config = dict(
    arch='vit',
    model='multi-label image tagger',
    dataset='photos with spoken descriptions (Open Images, Localized Narratives)',
    train_examples=203450,
    image_size=48,
    crop_scale_min=1,
    horizontal_flip=False,
    translate=0.06,
    norm='layernorm',
    norm_position='pre',
    activation='silu',
    mlp_ratio=6,
    head_dim=16,
    fused_qkv=True,
    bias='all',
    qk_norm=False,
    parallel_block=False,
    inner_norm=False,
    patch_size=[6, 6],
    layers=8,
    width=256,
    positions='learned',
    pooling='mean',
    num_labels=250,
    init='kaiming_normal',
    residual_init='zero_last',
    optimizer='soap',
    beta2=0.999,
    lr=0.0016,
    beta1=0.9,
    shampoo_beta=0.999,
    eps=1e-08,
    precondition_frequency=20,
    max_precond_dim=1024,
    one_sided=False,
    adamw_lr_other_params=0.0009,
    grad_clip=0.5,
    cautious_weight_decay=True,
    steps=20200,
    batch_size=256,
    epochs=25.4,
    lr_schedule='cosine',
    final_lr_fraction=0,
    warmup_steps=1010,
    weight_decay=0.0,
    adamw_weight_decay_other_params=0.05,
)
Rows from block 3 of a small multi-label image tagger, named by matrix and row number. Rows with one number belong to one neuron. Each number is 200 + 30 x the weight over its row's rms, rounded and kept within 0 to 999. All counts start at 0.
After each neuron's rows are labels from the 100 images, of 14848, where the neuron reaches its highest value: "strongest on" is what is common among them. Only what is clearly more common there than usual is listed. The data: photos with spoken descriptions (Open Images, Localized Narratives).
# fc1: MLP up (model.blocks.3.mlp.fc1.weight, 1536x256), inputs 0-85
# fc2: MLP down (model.blocks.3.mlp.fc2.weight, 256x1536, transposed), outputs 0-85

fc1.115,228,166,196,176,140,224,233,175,184,261,174,188,230,237,201,173,246,238,193,197,158,174,158,210,224,226,251,202,225,159,205,186,228,220,181,268,134,181,172,138,193,181,180,177,250,170,169,185,191,228,231,240,202,185,164,229,237,201,251,221,158,218,226,216,177,188,192,245,232,161,183,227,185,183,191,184,165,235,222,161,232,207,262,188,237,141
fc2.115,188,209,128,210,215,209,185,163,251,199,187,207,215,191,183,175,168,234,171,246,231,225,195,172,209,219,231,192,170,195,223,146,184,118,194,195,229,210,156,225,182,238,226,224,172,273,201,184,179,204,167,148,233,215,200,196,243,245,207,159,194,226,184,180,222,212,184,166,145,228,231,205,169,245,188,222,193,169,199,213,169,204,221,134,246,213
strongest on: text has "trees"; text has "plants"

fc1.691,140,194,227,215,218,229,213,177,217,250,180,213,202,242,211,182,188,201,178,193,176,185,176,141,200,175,207,214,196,170,239,254,161,175,249,191,176,179,188,133,123,223,234,219,226,221,212,160,178,187,241,241,192,195,152,208,216,168,195,154,231,156,230,213,193,159,176,186,222,217,266,253,169,214,181,190,158,212,181,178,217,192,185,178,195,242
fc2.691,257,213,203,216,166,204,198,201,212,122,205,231,198,219,144,165,219,191,216,220,243,198,185,248,164,238,201,194,202,231,211,171,238,224,175,183,179,231,243,154,237,206,216,197,240,160,178,233,202,278,164,156,195,161,199,204,172,225,201,175,167,221,185,165,174,245,217,159,184,219,185,209,211,181,242,186,186,167,139,210,190,179,189,154,213,208
strongest on: text has "people"

fc1.570,198,222,209,202,218,180,195,221,214,216,205,191,199,247,197,213,224,229,224,213,175,270,177,196,175,211,227,188,197,217,220,241,192,153,173,218,190,155,200,190,184,153,163,208,237,166,182,202,193,209,213,246,142,164,216,173,263,175,253,237,225,234,178,228,210,207,267,150,206,215,200,200,212,186,217,216,147,220,223,231,225,225,248,212,242,257
fc2.570,190,192,147,219,196,189,185,176,205,231,210,121,197,239,199,299,199,204,180,261,197,182,187,227,211,179,208,231,185,241,222,210,194,163,196,178,140,188,205,163,197,202,193,213,186,190,200,231,195,225,215,247,257,230,152,186,234,250,196,177,196,224,161,200,187,179,138,202,193,184,233,225,229,214,171,185,208,202,218,245,166,238,188,201,181,180
strongest on: text has "lights"

fc1.590,188,198,201,218,212,125,207,189,237,223,232,128,179,273,206,207,163,232,227,235,153,197,188,195,111,205,223,188,160,170,172,141,245,188,205,242,162,164,162,191,238,193,205,219,242,211,181,208,251,184,183,182,187,222,195,225,180,159,136,229,213,193,229,211,190,178,171,211,244,220,180,216,232,259,214,152,173,122,183,197,185,249,231,192,232,265
fc2.590,173,207,212,212,220,261,210,183,208,234,196,219,173,217,150,192,116,223,154,229,199,226,213,180,220,180,193,226,206,155,164,267,164,198,165,163,140,222,177,179,202,238,232,168,167,177,178,171,250,225,183,234,255,272,191,223,240,174,199,176,188,179,185,216,221,177,177,159,188,255,224,213,207,140,213,140,208,209,194,243,147,174,208,192,172,194
strongest on: text has "sky"; text has "trees"; text has "buildings"

fc1.593,229,197,194,132,206,247,142,188,211,202,187,200,220,188,226,202,186,208,244,210,216,239,258,233,238,202,234,172,235,194,177,189,189,196,212,157,163,227,223,258,197,167,242,233,180,195,239,165,207,222,143,193,254,181,167,193,240,178,162,202,209,174,156,186,203,184,226,215,184,221,138,224,163,145,303,230,229,258,190,183,222,152,201,180,195,220
fc2.593,166,256,198,198,169,236,182,204,220,266,182,204,212,174,158,247,228,220,227,186,199,189,193,234,190,151,125,192,186,192,217,188,162,191,201,186,163,232,172,209,163,238,198,184,230,193,154,211,234,159,161,169,258,174,174,235,162,185,201,199,237,221,216,211,242,208,171,187,179,189,238,234,215,186,195,163,187,168,199,175,190,235,182,245,229,194
strongest on: text has "people"; text has "grass"

fc1.613,181,256,179,155,197,155,247,204,185,203,283,191,183,225,217,239,201,248,173,175,198,211,126,204,158,197,196,221,195,178,209,219,250,213,169,191,212,181,198,213,218,224,206,247,182,187,169,212,207,168,218,248,197,231,150,157,197,205,212,278,161,183,217,190,210,197,220,204,111,214,255,251,158,207,220,177,174,193,182,190,223,208,212,183,208,248
fc2.613,192,159,183,201,167,214,186,127,196,190,146,245,192,202,222,222,176,217,249,169,227,286,229,201,212,172,214,172,189,207,226,165,165,217,207,243,191,230,195,224,171,198,171,192,200,186,220,181,212,196,211,179,180,199,242,115,255,204,210,189,209,203,142,190,217,243,233,163,216,223,194,187,182,201,148,200,218,231,220,140,219,221,243,235,221,170
strongest on: text has "lights"

fc1.41,157,186,218,150,190,186,163,180,219,209,204,224,196,211,241,229,196,198,221,190,179,177,219,137,186,232,181,195,155,198,200,169,178,216,192,168,181,213,172,190,185,223,242,214,171,194,236,185,230,210,201,236,201,157,202,236,162,190,200,174,232,168,300,180,211,179,260,207,196,204,181,186,261,248,216,233,189,211,240,229,169,223,210,290,272,176
fc2.41,169,222,210,222,227,234,181,237,167,195,222,260,220,162,162,173,186,224,139,183,217,207,215,219,208,171,199,181,208,201,219,196,261,149,258,158,175,129,178,190,235,209,208,201,220,164,216,208,245,142,208,215,212,229,232,187,232,213,187,167,208,130,173,193,219,253,213,193,198,211,216,180,151,130,234,173,208,169,193,177,212,186,238,200,168,193
strongest on: text has "trees"; text has "sky"; text has "road"; text has "buildings"

fc1.687,191,207,176,211,157,175,265,181,202,107,201,167,239,199,212,217,189,177,208,259,175,186,248,251,198,200,179,191,197,218,193,205,211,202,252,224,180,163,223,195,224,224,176,165,149,243,217,210,187,198,173,218,189,232,202,251,214,191,160,209,171,125,192,192,206,163,157,190,221,222,213,180,210,208,165,159,219,275,182,194,197,188,268,164,197,237
fc2.687,137,192,171,179,198,139,177,199,176,168,235,212,222,186,163,188,168,167,264,148,181,197,228,224,194,191,205,232,215,209,201,218,214,187,175,206,187,199,195,177,208,228,236,191,248,175,207,208,256,203,136,182,173,266,211,159,167,180,228,219,198,191,184,228,212,225,194,196,130,201,202,205,167,155,216,241,193,149,118,210,171,203,122,150,154,160
strongest on: text has "lights"

fc1.618,169,213,181,169,200,189,156,137,237,205,197,203,204,137,247,172,239,211,142,191,199,222,229,153,197,186,168,187,209,179,181,161,238,202,214,212,217,194,271,137,174,168,171,242,201,167,243,169,222,182,252,224,235,203,185,187,204,135,211,183,221,238,203,180,195,157,273,170,168,233,216,219,225,159,272,186,171,201,209,189,181,210,181,174,208,237
fc2.618,234,173,232,230,232,208,205,234,164,206,186,193,128,203,176,219,189,158,196,239,167,156,146,160,189,212,256,207,203,214,210,157,181,139,218,148,190,150,206,213,187,186,198,191,220,206,187,209,182,148,185,203,236,164,204,170,176,227,171,207,162,232,224,163,256,207,208,227,223,209,173,209,213,144,129,167,205,197,238,206,182,243,217,235,217,210
strongest on: text has "people"

fc1.550,201,224,184,124,209,223,185,162,204,136,177,136,145,195,206,182,205,196,183,202,239,199,203,162,224,186,153,174,158,196,222,201,214,180,227,189,178,263,212,194,199,184,263,192,218,185,210,145,171,158,227,254,202,201,234,230,205,186,192,174,209,178,202,199,189,181,201,268,218,196,220,195,249,205,259,223,155,227,177,227,181,195,153,199,202,203
fc2.550,239,134,237,198,206,205,168,229,190,188,291,163,153,217,193,219,196,144,230,141,182,182,180,236,190,212,233,232,192,217,206,230,175,195,210,210,227,191,209,181,187,174,192,256,191,222,206,229,185,239,194,213,227,204,199,213,255,199,270,193,179,213,195,227,230,177,233,191,207,256,188,237,208,242,186,200,196,234,144,151,140,214,195,177,225,207
strongest on: text has "table"

fc1.414,205,281,202,139,244,241,258,276,196,189,237,229,186,251,167,237,176,212,180,187,214,178,222,177,170,191,197,215,190,191,172,188,137,156,189,177,187,201,227,201,253,179,205,186,237,194,173,214,229,197,205,217,193,236,184,157,192,206,197,174,224,188,191,238,181,172,186,227,166,196,207,152,193,197,245,172,185,178,176,213,229,184,174,157,198,221
fc2.414,213,218,153,186,216,217,162,191,183,238,150,147,211,146,187,189,181,193,148,204,200,222,166,223,242,232,181,218,189,228,204,241,209,180,172,252,237,251,176,166,201,231,243,192,178,178,192,171,186,240,226,188,179,167,203,71,179,206,157,193,214,202,187,222,193,195,151,165,235,240,223,148,165,232,209,221,153,133,193,204,222,216,189,222,246,190
strongest on: text has "wall"; text has "table"; text has "sitting"; text has "window"

fc1.676,204,200,219,138,211,268,247,242,230,147,230,175,194,161,209,208,221,156,144,197,165,176,195,211,224,201,202,201,180,176,167,187,160,192,177,172,247,191,214,176,159,192,189,225,223,199,218,167,211,230,200,207,214,187,207,183,199,203,195,185,221,240,228,212,155,153,197,158,211,246,178,187,196,208,222,194,177,209,185,220,193,197,186,188,239,243
fc2.676,219,153,134,173,223,213,209,242,227,202,143,217,188,183,199,217,198,214,198,198,180,184,161,179,171,157,207,194,208,204,194,214,180,259,157,218,180,207,157,228,246,158,161,195,205,203,220,209,201,176,189,180,227,158,180,231,163,205,200,201,206,187,166,182,192,192,189,202,193,188,198,220,244,205,259,198,250,217,167,214,229,251,192,249,228,181
strongest on: text has "wall"; text has "holding"; text has "woman"

fc1.93,212,276,189,175,229,221,241,199,178,190,210,115,278,183,190,193,270,269,182,163,167,235,153,239,204,210,197,212,191,202,184,181,201,229,178,171,211,187,180,198,141,230,182,223,170,178,202,266,165,187,194,166,204,177,141,205,163,217,164,258,224,203,192,195,170,176,196,264,181,215,234,212,208,198,219,211,202,194,167,211,213,190,181,229,207,225
fc2.93,223,156,154,245,219,166,205,166,240,176,195,221,130,189,140,166,145,190,194,191,214,209,193,194,146,188,161,205,189,225,194,149,188,172,180,205,221,243,200,222,277,235,242,143,210,270,230,144,164,196,201,237,222,196,210,181,219,201,217,190,190,161,263,184,245,205,193,153,228,196,196,183,176,237,233,183,193,217,194,200,209,201,257,170,167,196
strongest on: text has "sky"

fc1.206,207,238,224,163,187,193,214,210,207,245,171,192,183,203,181,194,254,226,155,179,187,242,150,167,213,250,234,185,210,179,220,153,113,183,214,216,196,217,173,195,214,243,172,223,188,184,221,203,165,200,208,239,209,191,172,269,185,197,172,215,206,185,184,189,184,162,179,217,207,199,240,226,232,233,223,227,224,196,197,224,213,234,173,197,191,146
fc2.206,222,174,135,159,227,196,179,196,231,210,201,264,178,153,168,198,169,182,152,189,176,192,210,177,175,153,201,244,252,202,196,208,215,153,209,230,238,189,210,209,213,205,221,217,174,219,229,226,218,168,196,176,222,185,161,211,201,231,147,263,186,184,177,221,179,205,147,256,180,239,175,193,166,177,215,238,187,197,225,259,219,179,223,225,257,207
strongest on: text has "sky"; text has "trees"; text has "road"; text has "buildings"

fc1.194,157,219,233,188,176,227,222,198,232,211,210,211,215,231,205,219,186,261,178,207,225,208,165,200,219,189,176,173,172,185,210,218,207,196,183,170,176,181,235,161,233,218,162,196,185,150,195,199,224,225,244,252,167,201,153,138,242,181,227,191,192,181,196,193,244,164,146,172,214,230,201,208,188,230,168,247,225,180,153,126,232,231,211,214,209,206
fc2.194,229,163,216,166,215,235,160,177,170,168,226,169,176,205,185,228,205,241,232,232,238,185,248,202,211,194,249,230,155,240,216,223,244,228,181,192,173,176,178,188,175,198,221,271,171,158,161,223,198,203,223,185,168,153,227,244,198,178,173,175,209,198,197,197,180,197,245,195,160,214,187,144,228,181,203,175,220,215,256,197,185,241,168,233,205,191
strongest on: text has "trees"; text has "road"

fc1.283,181,148,245,158,208,201,222,152,207,180,168,201,215,182,162,158,218,202,216,247,206,242,237,271,193,200,188,180,195,217,246,179,200,174,201,232,138,151,225,193,209,233,180,191,192,173,210,169,253,234,204,167,167,209,131,192,205,208,209,147,201,192,182,231,197,223,207,193,149,208,269,219,201,209,216,222,153,210,140,224,267,237,191,234,241,209
fc2.283,219,185,230,256,240,175,182,212,121,235,233,223,202,196,229,222,183,217,202,135,194,119,216,186,232,196,166,243,216,285,195,214,208,182,228,179,278,199,146,179,201,188,242,165,211,176,220,198,202,218,204,190,190,225,213,174,174,198,223,220,181,208,194,249,172,219,194,176,196,222,148,205,184,224,212,245,202,228,228,219,201,173,258,219,187,142
strongest on: text has "sky"; text has "clouds"

fc1.427,193,153,200,182,182,136,208,203,242,190,255,219,223,169,187,174,187,218,172,211,172,205,178,272,194,226,212,263,190,198,168,205,186,229,219,181,197,209,203,194,194,166,229,180,194,187,167,204,167,188,160,218,218,239,246,230,233,143,226,205,239,212,128,193,192,163,212,239,164,204,215,199,144,142,222,185,197,209,167,215,199,214,197,188,184,173
fc2.427,240,176,245,221,218,219,182,234,248,194,169,216,161,201,204,187,207,187,230,213,202,183,196,109,226,188,193,112,200,221,217,194,226,206,196,208,174,148,173,221,155,200,196,170,216,215,174,180,222,176,215,217,208,177,154,194,154,219,182,146,210,175,186,175,192,191,214,191,195,195,227,193,227,187,197,183,198,166,214,184,173,199,234,212,178,183
strongest on: text has "people"; text has "standing"; text has "sitting"; text has "chairs"

fc1.349,150,225,179,212,179,163,215,199,223,252,268,145,235,193,178,199,174,179,220,179,174,191,181,213,220,214,201,196,192,198,234,178,169,216,205,202,268,216,184,173,214,208,229,180,146,178,207,211,188,156,224,188,199,170,169,212,255,190,209,199,161,198,231,201,130,237,204,162,183,267,229,182,208,227,193,216,219,223,249,195,186,174,164,213,211,193
fc2.349,210,87,240,195,194,196,175,224,173,238,157,250,165,139,185,239,243,186,199,189,218,197,242,200,188,157,198,201,219,228,218,222,184,230,217,245,197,219,169,258,207,186,157,211,191,279,206,226,157,205,188,230,154,247,170,167,167,170,207,180,164,236,171,162,284,230,236,194,189,135,170,239,193,176,210,195,159,148,171,205,158,207,190,207,214,160
strongest on: text has "wall"

fc1.135,193,272,148,226,197,210,141,233,121,195,201,166,204,213,212,231,155,234,246,217,209,205,212,171,150,188,162,214,200,195,191,185,259,216,232,186,214,240,210,205,163,202,230,257,175,191,222,182,179,151,157,249,153,178,168,195,205,171,185,205,268,217,185,198,181,192,183,227,212,168,204,225,150,197,217,174,162,228,218,202,189,156,170,187,250,184
fc2.135,199,138,172,229,214,160,191,196,219,185,213,228,175,186,204,199,173,198,227,159,177,234,144,195,193,229,182,218,146,226,195,193,217,230,170,201,212,224,188,206,200,155,180,178,185,176,196,209,192,219,277,188,216,168,208,181,233,209,241,250,234,201,212,171,180,193,205,147,202,202,223,167,173,214,203,199,145,156,162,142,175,228,241,267,223,185
strongest on: text has "wall"; text has "table"

fc1.674,185,222,224,178,179,247,185,174,202,124,242,155,224,135,183,205,226,212,198,238,223,166,199,213,207,188,193,163,213,171,159,207,218,188,275,212,169,207,190,220,178,217,176,186,251,263,207,212,171,254,187,206,207,234,141,237,234,191,238,179,220,218,197,215,197,137,196,196,201,229,267,226,184,243,200,189,200,177,181,249,168,239,193,165,165,217
fc2.674,231,210,219,206,215,194,177,210,162,185,210,207,145,166,237,250,175,189,256,184,193,182,191,228,177,219,237,225,173,229,224,203,159,195,193,231,159,233,188,219,237,198,158,224,197,190,252,208,201,189,197,214,138,209,161,289,177,175,154,163,171,164,209,236,180,207,222,193,189,241,154,215,172,165,206,160,247,168,164,189,187,204,218,195,213,199
strongest on: text has "lights"; text has "table"

fc1.231,232,246,155,204,201,173,203,238,282,202,183,196,168,179,185,152,216,220,193,187,218,208,226,245,208,206,231,202,114,203,179,203,227,179,203,164,213,189,256,244,219,180,251,210,196,204,249,208,186,232,268,236,170,232,213,168,216,216,209,208,174,185,157,182,151,197,199,208,198,143,205,240,170,185,231,196,189,200,198,234,197,160,190,234,180,245
fc2.231,156,180,236,223,187,153,215,242,166,220,226,216,198,185,153,231,200,179,171,257,212,241,193,184,211,178,231,248,217,228,176,206,171,183,166,182,168,218,153,190,218,180,197,183,204,202,204,190,249,144,175,199,220,171,233,233,160,143,172,174,169,188,240,208,165,229,213,197,205,169,215,216,227,212,199,206,183,171,172,182,149,200,184,220,188,191
strongest on: text has "table"

fc1.331,199,198,205,204,227,208,167,173,167,245,222,132,198,186,218,200,242,193,226,212,167,207,209,228,187,257,227,250,149,245,196,210,211,202,221,221,220,205,224,252,183,192,183,223,169,167,234,220,223,195,162,167,195,144,264,228,275,170,206,234,267,205,200,214,227,239,214,197,162,209,195,220,173,174,169,253,205,223,219,201,170,188,239,199,240,212
fc2.331,152,210,221,192,170,197,206,203,246,154,217,184,166,169,212,155,199,213,232,200,195,211,198,182,203,227,212,244,178,222,187,233,160,186,171,174,184,193,139,178,166,225,210,195,180,205,188,208,199,189,203,212,167,211,189,187,192,168,195,171,184,215,177,204,246,226,175,282,245,174,258,212,187,193,214,210,231,152,197,203,188,211,137,199,175,183
strongest on: text has "wall"; text has "people"; text has "sitting"; text has "table"

fc1.677,252,219,167,157,229,224,199,201,244,209,201,222,184,255,240,226,194,197,174,239,242,227,194,229,182,176,170,187,179,238,202,224,188,184,228,192,199,225,166,238,203,201,198,198,192,202,243,274,149,240,228,208,189,220,258,199,184,142,248,242,209,196,235,189,204,226,167,183,217,238,239,197,144,180,177,211,174,195,198,212,212,213,183,193,169,165
fc2.677,145,199,240,223,133,206,228,186,122,207,228,182,230,229,203,186,193,237,256,137,245,185,194,246,206,197,165,202,215,189,226,229,243,144,214,160,162,165,191,177,219,208,191,232,235,220,141,204,196,155,112,183,201,184,232,244,235,228,179,172,198,198,143,228,200,215,230,190,185,209,270,224,188,204,195,199,217,230,229,175,146,261,152,185,237,193
strongest on: text has "wall"; text has "table"

fc1.420,230,194,174,180,234,256,210,211,203,208,219,211,151,200,182,173,233,195,236,181,200,150,175,164,242,206,212,210,163,238,165,231,197,142,244,173,225,213,201,150,226,194,207,170,203,193,144,185,192,229,277,187,210,238,154,194,172,207,234,198,181,185,226,222,198,176,216,181,175,196,240,191,189,178,183,222,165,179,227,246,174,249,206,144,210,205
fc2.420,199,203,153,198,208,162,183,225,159,241,197,183,193,201,242,182,241,188,148,248,251,271,217,218,203,195,182,199,213,215,247,209,216,199,183,178,253,219,151,233,219,218,221,208,178,196,198,237,223,177,183,227,123,182,213,163,222,217,178,204,210,234,157,193,183,182,236,181,237,188,145,243,199,248,161,213,165,242,266,190,225,236,208,191,196,118
strongest on: text has "lights"

fc1.19,166,263,230,204,141,223,244,212,168,164,184,194,203,274,229,209,158,205,208,203,257,242,189,189,218,177,220,172,159,213,130,219,247,138,229,231,197,191,204,186,203,232,205,165,121,239,175,131,178,155,182,268,201,189,211,215,196,238,203,191,239,230,263,195,170,227,202,234,215,210,229,231,246,206,208,131,169,171,179,253,216,221,228,208,167,222
fc2.19,160,155,157,273,202,243,198,197,249,204,222,212,215,145,180,205,207,219,221,202,181,190,219,254,214,211,211,217,160,165,208,193,192,190,183,233,218,220,180,156,201,221,199,259,206,168,225,237,207,221,207,186,222,154,166,193,220,174,200,235,184,235,176,203,223,228,222,148,189,230,184,218,185,216,223,215,215,233,187,174,201,146,220,223,228,180
strongest on: text has "table"

fc1.680,224,164,218,159,193,209,174,196,214,237,205,211,178,254,245,140,167,252,188,233,204,157,207,217,188,214,228,214,213,207,225,221,180,172,206,221,170,171,241,177,244,148,177,229,210,214,188,152,247,159,223,146,191,175,190,201,191,200,220,145,182,254,205,168,211,175,144,132,214,222,236,224,234,119,180,225,221,191,227,207,230,221,178,235,211,216
fc2.680,234,194,187,222,174,214,182,159,228,217,232,193,174,177,135,191,118,185,206,163,213,224,248,205,203,291,207,225,153,192,202,249,221,148,220,156,233,166,176,221,185,204,171,206,127,183,199,201,193,142,201,211,219,213,221,191,193,229,194,195,171,176,211,183,197,161,197,215,222,174,171,205,181,172,210,235,238,199,258,237,154,242,255,230,215,185
strongest on: text has "trees"; text has "sky"; text has "buildings"; text has "road"

fc1.756,216,202,256,197,197,176,184,216,249,227,204,144,240,202,174,212,196,229,225,209,237,159,153,201,174,156,214,151,160,100,204,214,171,193,202,157,181,192,257,214,175,227,222,245,239,196,200,229,233,176,213,235,222,200,193,219,211,198,206,182,201,223,254,245,192,168,148,216,166,180,228,190,159,264,202,216,178,221,149,219,171,171,229,176,182,215
fc2.756,192,180,181,197,201,193,120,219,196,182,200,186,265,209,218,249,196,225,132,170,165,243,227,197,199,209,216,245,194,194,146,238,214,197,256,204,157,286,170,130,225,231,252,188,178,245,202,182,185,174,186,148,170,167,188,190,197,214,227,191,208,132,217,177,206,186,220,232,154,183,202,179,237,196,198,182,146,228,236,233,198,229,197,178,147,214
strongest on: text has "sky"

fc1.578,230,182,229,211,227,174,195,191,194,219,225,187,203,223,194,200,181,178,264,205,175,181,227,167,151,216,224,214,227,182,180,169,186,216,203,190,168,183,232,163,182,212,249,240,179,228,196,215,230,175,232,206,171,230,177,148,169,243,212,197,170,215,206,191,116,214,217,173,243,172,203,171,251,233,217,169,193,181,210,140,137,261,246,179,177,201
fc2.578,223,219,212,226,203,186,164,174,225,166,240,142,144,219,195,153,182,176,182,186,167,157,160,263,252,164,180,242,267,206,145,169,235,174,231,182,224,203,200,192,190,220,240,210,226,203,218,215,181,182,162,185,258,222,179,198,175,147,179,235,198,149,183,185,195,204,156,223,179,247,194,211,195,194,205,246,192,199,202,151,214,192,177,219,164,167
strongest on: text has "sky"; text has "trees"; text has "clouds"; text has "buildings"

fc1.158,169,161,213,191,190,158,166,241,215,266,243,186,147,169,260,247,184,231,180,165,203,156,229,192,187,180,175,214,249,181,121,207,141,195,150,177,184,161,147,232,224,156,242,207,218,231,177,166,213,183,192,195,244,195,241,182,203,139,198,180,198,243,199,210,211,216,217,214,213,253,227,247,184,175,243,198,208,187,218,193,198,166,200,170,184,261
fc2.158,219,164,192,196,221,183,193,214,236,225,178,236,184,199,153,119,185,222,167,231,163,152,158,176,213,269,180,195,193,162,200,227,224,239,247,216,208,273,183,236,129,187,184,180,264,256,207,189,237,168,179,198,192,185,151,254,189,255,225,256,206,238,189,258,175,183,196,233,164,154,208,206,216,200,232,203,177,182,155,215,186,223,147,244,234,155
strongest on: text has "people"; text has "sitting"; text has "chairs"; text has "persons"

fc1.712,206,244,168,163,177,167,177,193,207,171,178,222,190,183,299,217,177,181,179,193,255,231,202,170,185,233,228,225,176,189,209,169,156,213,236,207,208,206,210,191,179,192,204,219,237,183,264,183,172,209,212,239,214,243,202,152,184,174,187,192,213,288,203,143,199,176,257,196,206,186,171,211,158,212,220,217,208,220,162,253,208,174,149,207,234,199
fc2.712,213,181,218,246,213,245,210,229,185,234,153,208,224,169,200,208,226,239,218,199,117,215,195,182,205,159,161,147,188,235,201,181,176,229,156,174,154,205,175,226,186,267,195,219,183,233,171,214,210,203,206,200,166,200,183,211,220,184,221,173,193,204,143,191,221,167,213,181,167,263,226,206,233,201,201,185,225,171,190,221,191,233,239,210,180,162
strongest on: text has "people"

fc1.161,203,200,212,164,202,156,155,198,240,270,204,215,154,215,219,212,181,211,193,184,187,213,207,178,237,179,201,195,216,191,164,165,252,219,233,173,249,193,189,124,235,165,163,246,209,209,216,154,207,220,219,187,205,148,165,188,189,215,176,224,179,239,202,214,209,174,181,155,198,248,185,236,213,183,196,212,155,205,205,194,235,246,210,157,166,230
fc2.161,156,165,171,278,200,196,217,188,139,196,180,171,207,213,177,209,173,221,136,218,184,202,217,210,159,163,207,209,260,190,239,220,177,158,220,220,205,144,178,237,221,213,216,196,183,209,174,189,165,170,233,241,226,220,230,161,228,173,167,218,214,168,154,195,187,255,234,218,195,199,182,187,260,212,176,202,266,241,218,200,206,225,179,281,230,139
strongest on: text has "lights"

fc1.23,177,206,230,273,196,213,187,218,217,181,205,164,199,245,211,161,213,158,183,148,276,188,182,168,207,221,231,206,184,152,205,138,276,226,230,240,196,162,243,206,213,161,195,166,187,168,193,181,201,173,197,220,224,222,194,179,158,265,190,174,148,162,151,192,205,234,200,202,215,163,194,176,231,245,199,150,204,274,221,212,190,285,149,222,251,223
fc2.23,218,153,240,150,167,195,200,197,176,202,169,279,136,169,189,210,177,230,236,212,148,208,193,208,208,164,195,225,174,163,170,212,141,195,188,199,189,260,220,226,205,211,235,207,196,221,173,213,224,200,183,163,222,235,208,202,195,195,211,219,240,297,229,210,236,208,215,168,247,185,241,213,188,200,200,224,214,76,189,184,161,129,237,185,217,174
strongest on: text has "sky"; text has "trees"; text has "plants"

fc1.391,214,260,173,224,225,209,222,217,135,189,178,133,191,227,205,223,232,194,203,141,210,259,197,171,189,172,198,212,183,215,196,142,217,213,195,187,197,139,229,209,183,225,210,202,211,244,227,241,201,136,168,234,135,200,187,171,235,170,190,252,209,245,266,186,184,169,185,200,207,187,213,182,206,226,188,153,187,151,197,213,247,278,183,243,167,254
fc2.391,186,184,191,140,209,205,219,180,205,163,179,239,154,171,192,227,194,253,222,188,194,187,249,210,186,217,180,197,220,204,210,207,141,203,244,174,162,249,223,183,195,157,182,213,174,146,208,178,216,250,202,179,184,212,209,163,217,177,225,149,153,175,185,186,229,209,234,231,216,233,259,272,145,203,232,211,169,181,160,131,188,211,228,224,241,175
strongest on: text has "wall"; text has "table"

fc1.557,170,164,215,146,164,158,275,225,181,198,148,297,201,190,207,229,207,211,155,223,183,194,195,205,242,278,171,218,175,206,209,201,174,206,255,176,202,212,186,189,198,217,219,211,148,227,150,183,172,151,254,194,181,169,222,185,235,212,162,226,177,222,174,196,158,225,178,203,192,172,227,242,198,235,196,210,232,238,181,197,217,248,189,177,260,181
fc2.557,191,175,243,227,200,200,228,228,220,174,230,193,225,179,190,146,216,241,190,250,141,231,194,219,200,143,174,206,185,147,224,234,195,216,164,182,150,193,165,214,209,206,209,166,190,239,254,171,203,256,214,208,196,153,182,213,189,174,191,216,178,210,244,255,161,164,211,266,214,193,159,224,189,163,196,170,199,201,209,192,180,169,158,202,162,198
strongest on: text has "people"; text has "standing"; text has "group"

fc1.235,233,163,178,208,174,238,166,222,194,221,202,186,238,187,170,156,202,238,187,215,182,245,193,176,207,142,248,207,179,180,210,173,141,240,197,236,123,200,193,209,201,202,147,218,175,211,155,177,212,169,240,199,254,175,171,211,229,283,118,197,225,193,232,133,199,238,199,210,213,217,207,236,186,248,192,190,233,194,163,194,227,228,190,207,180,199
fc2.235,171,198,168,106,235,240,167,203,259,223,199,230,221,181,214,214,216,166,194,133,181,194,178,240,222,207,169,172,222,238,206,219,262,212,181,141,230,199,194,191,196,212,221,188,189,155,220,223,200,152,138,208,200,189,166,171,149,187,262,217,204,195,170,177,238,170,216,199,170,145,168,213,166,193,198,178,185,153,161,227,178,197,193,226,206,217
strongest on: text has "trees"; text has "plants"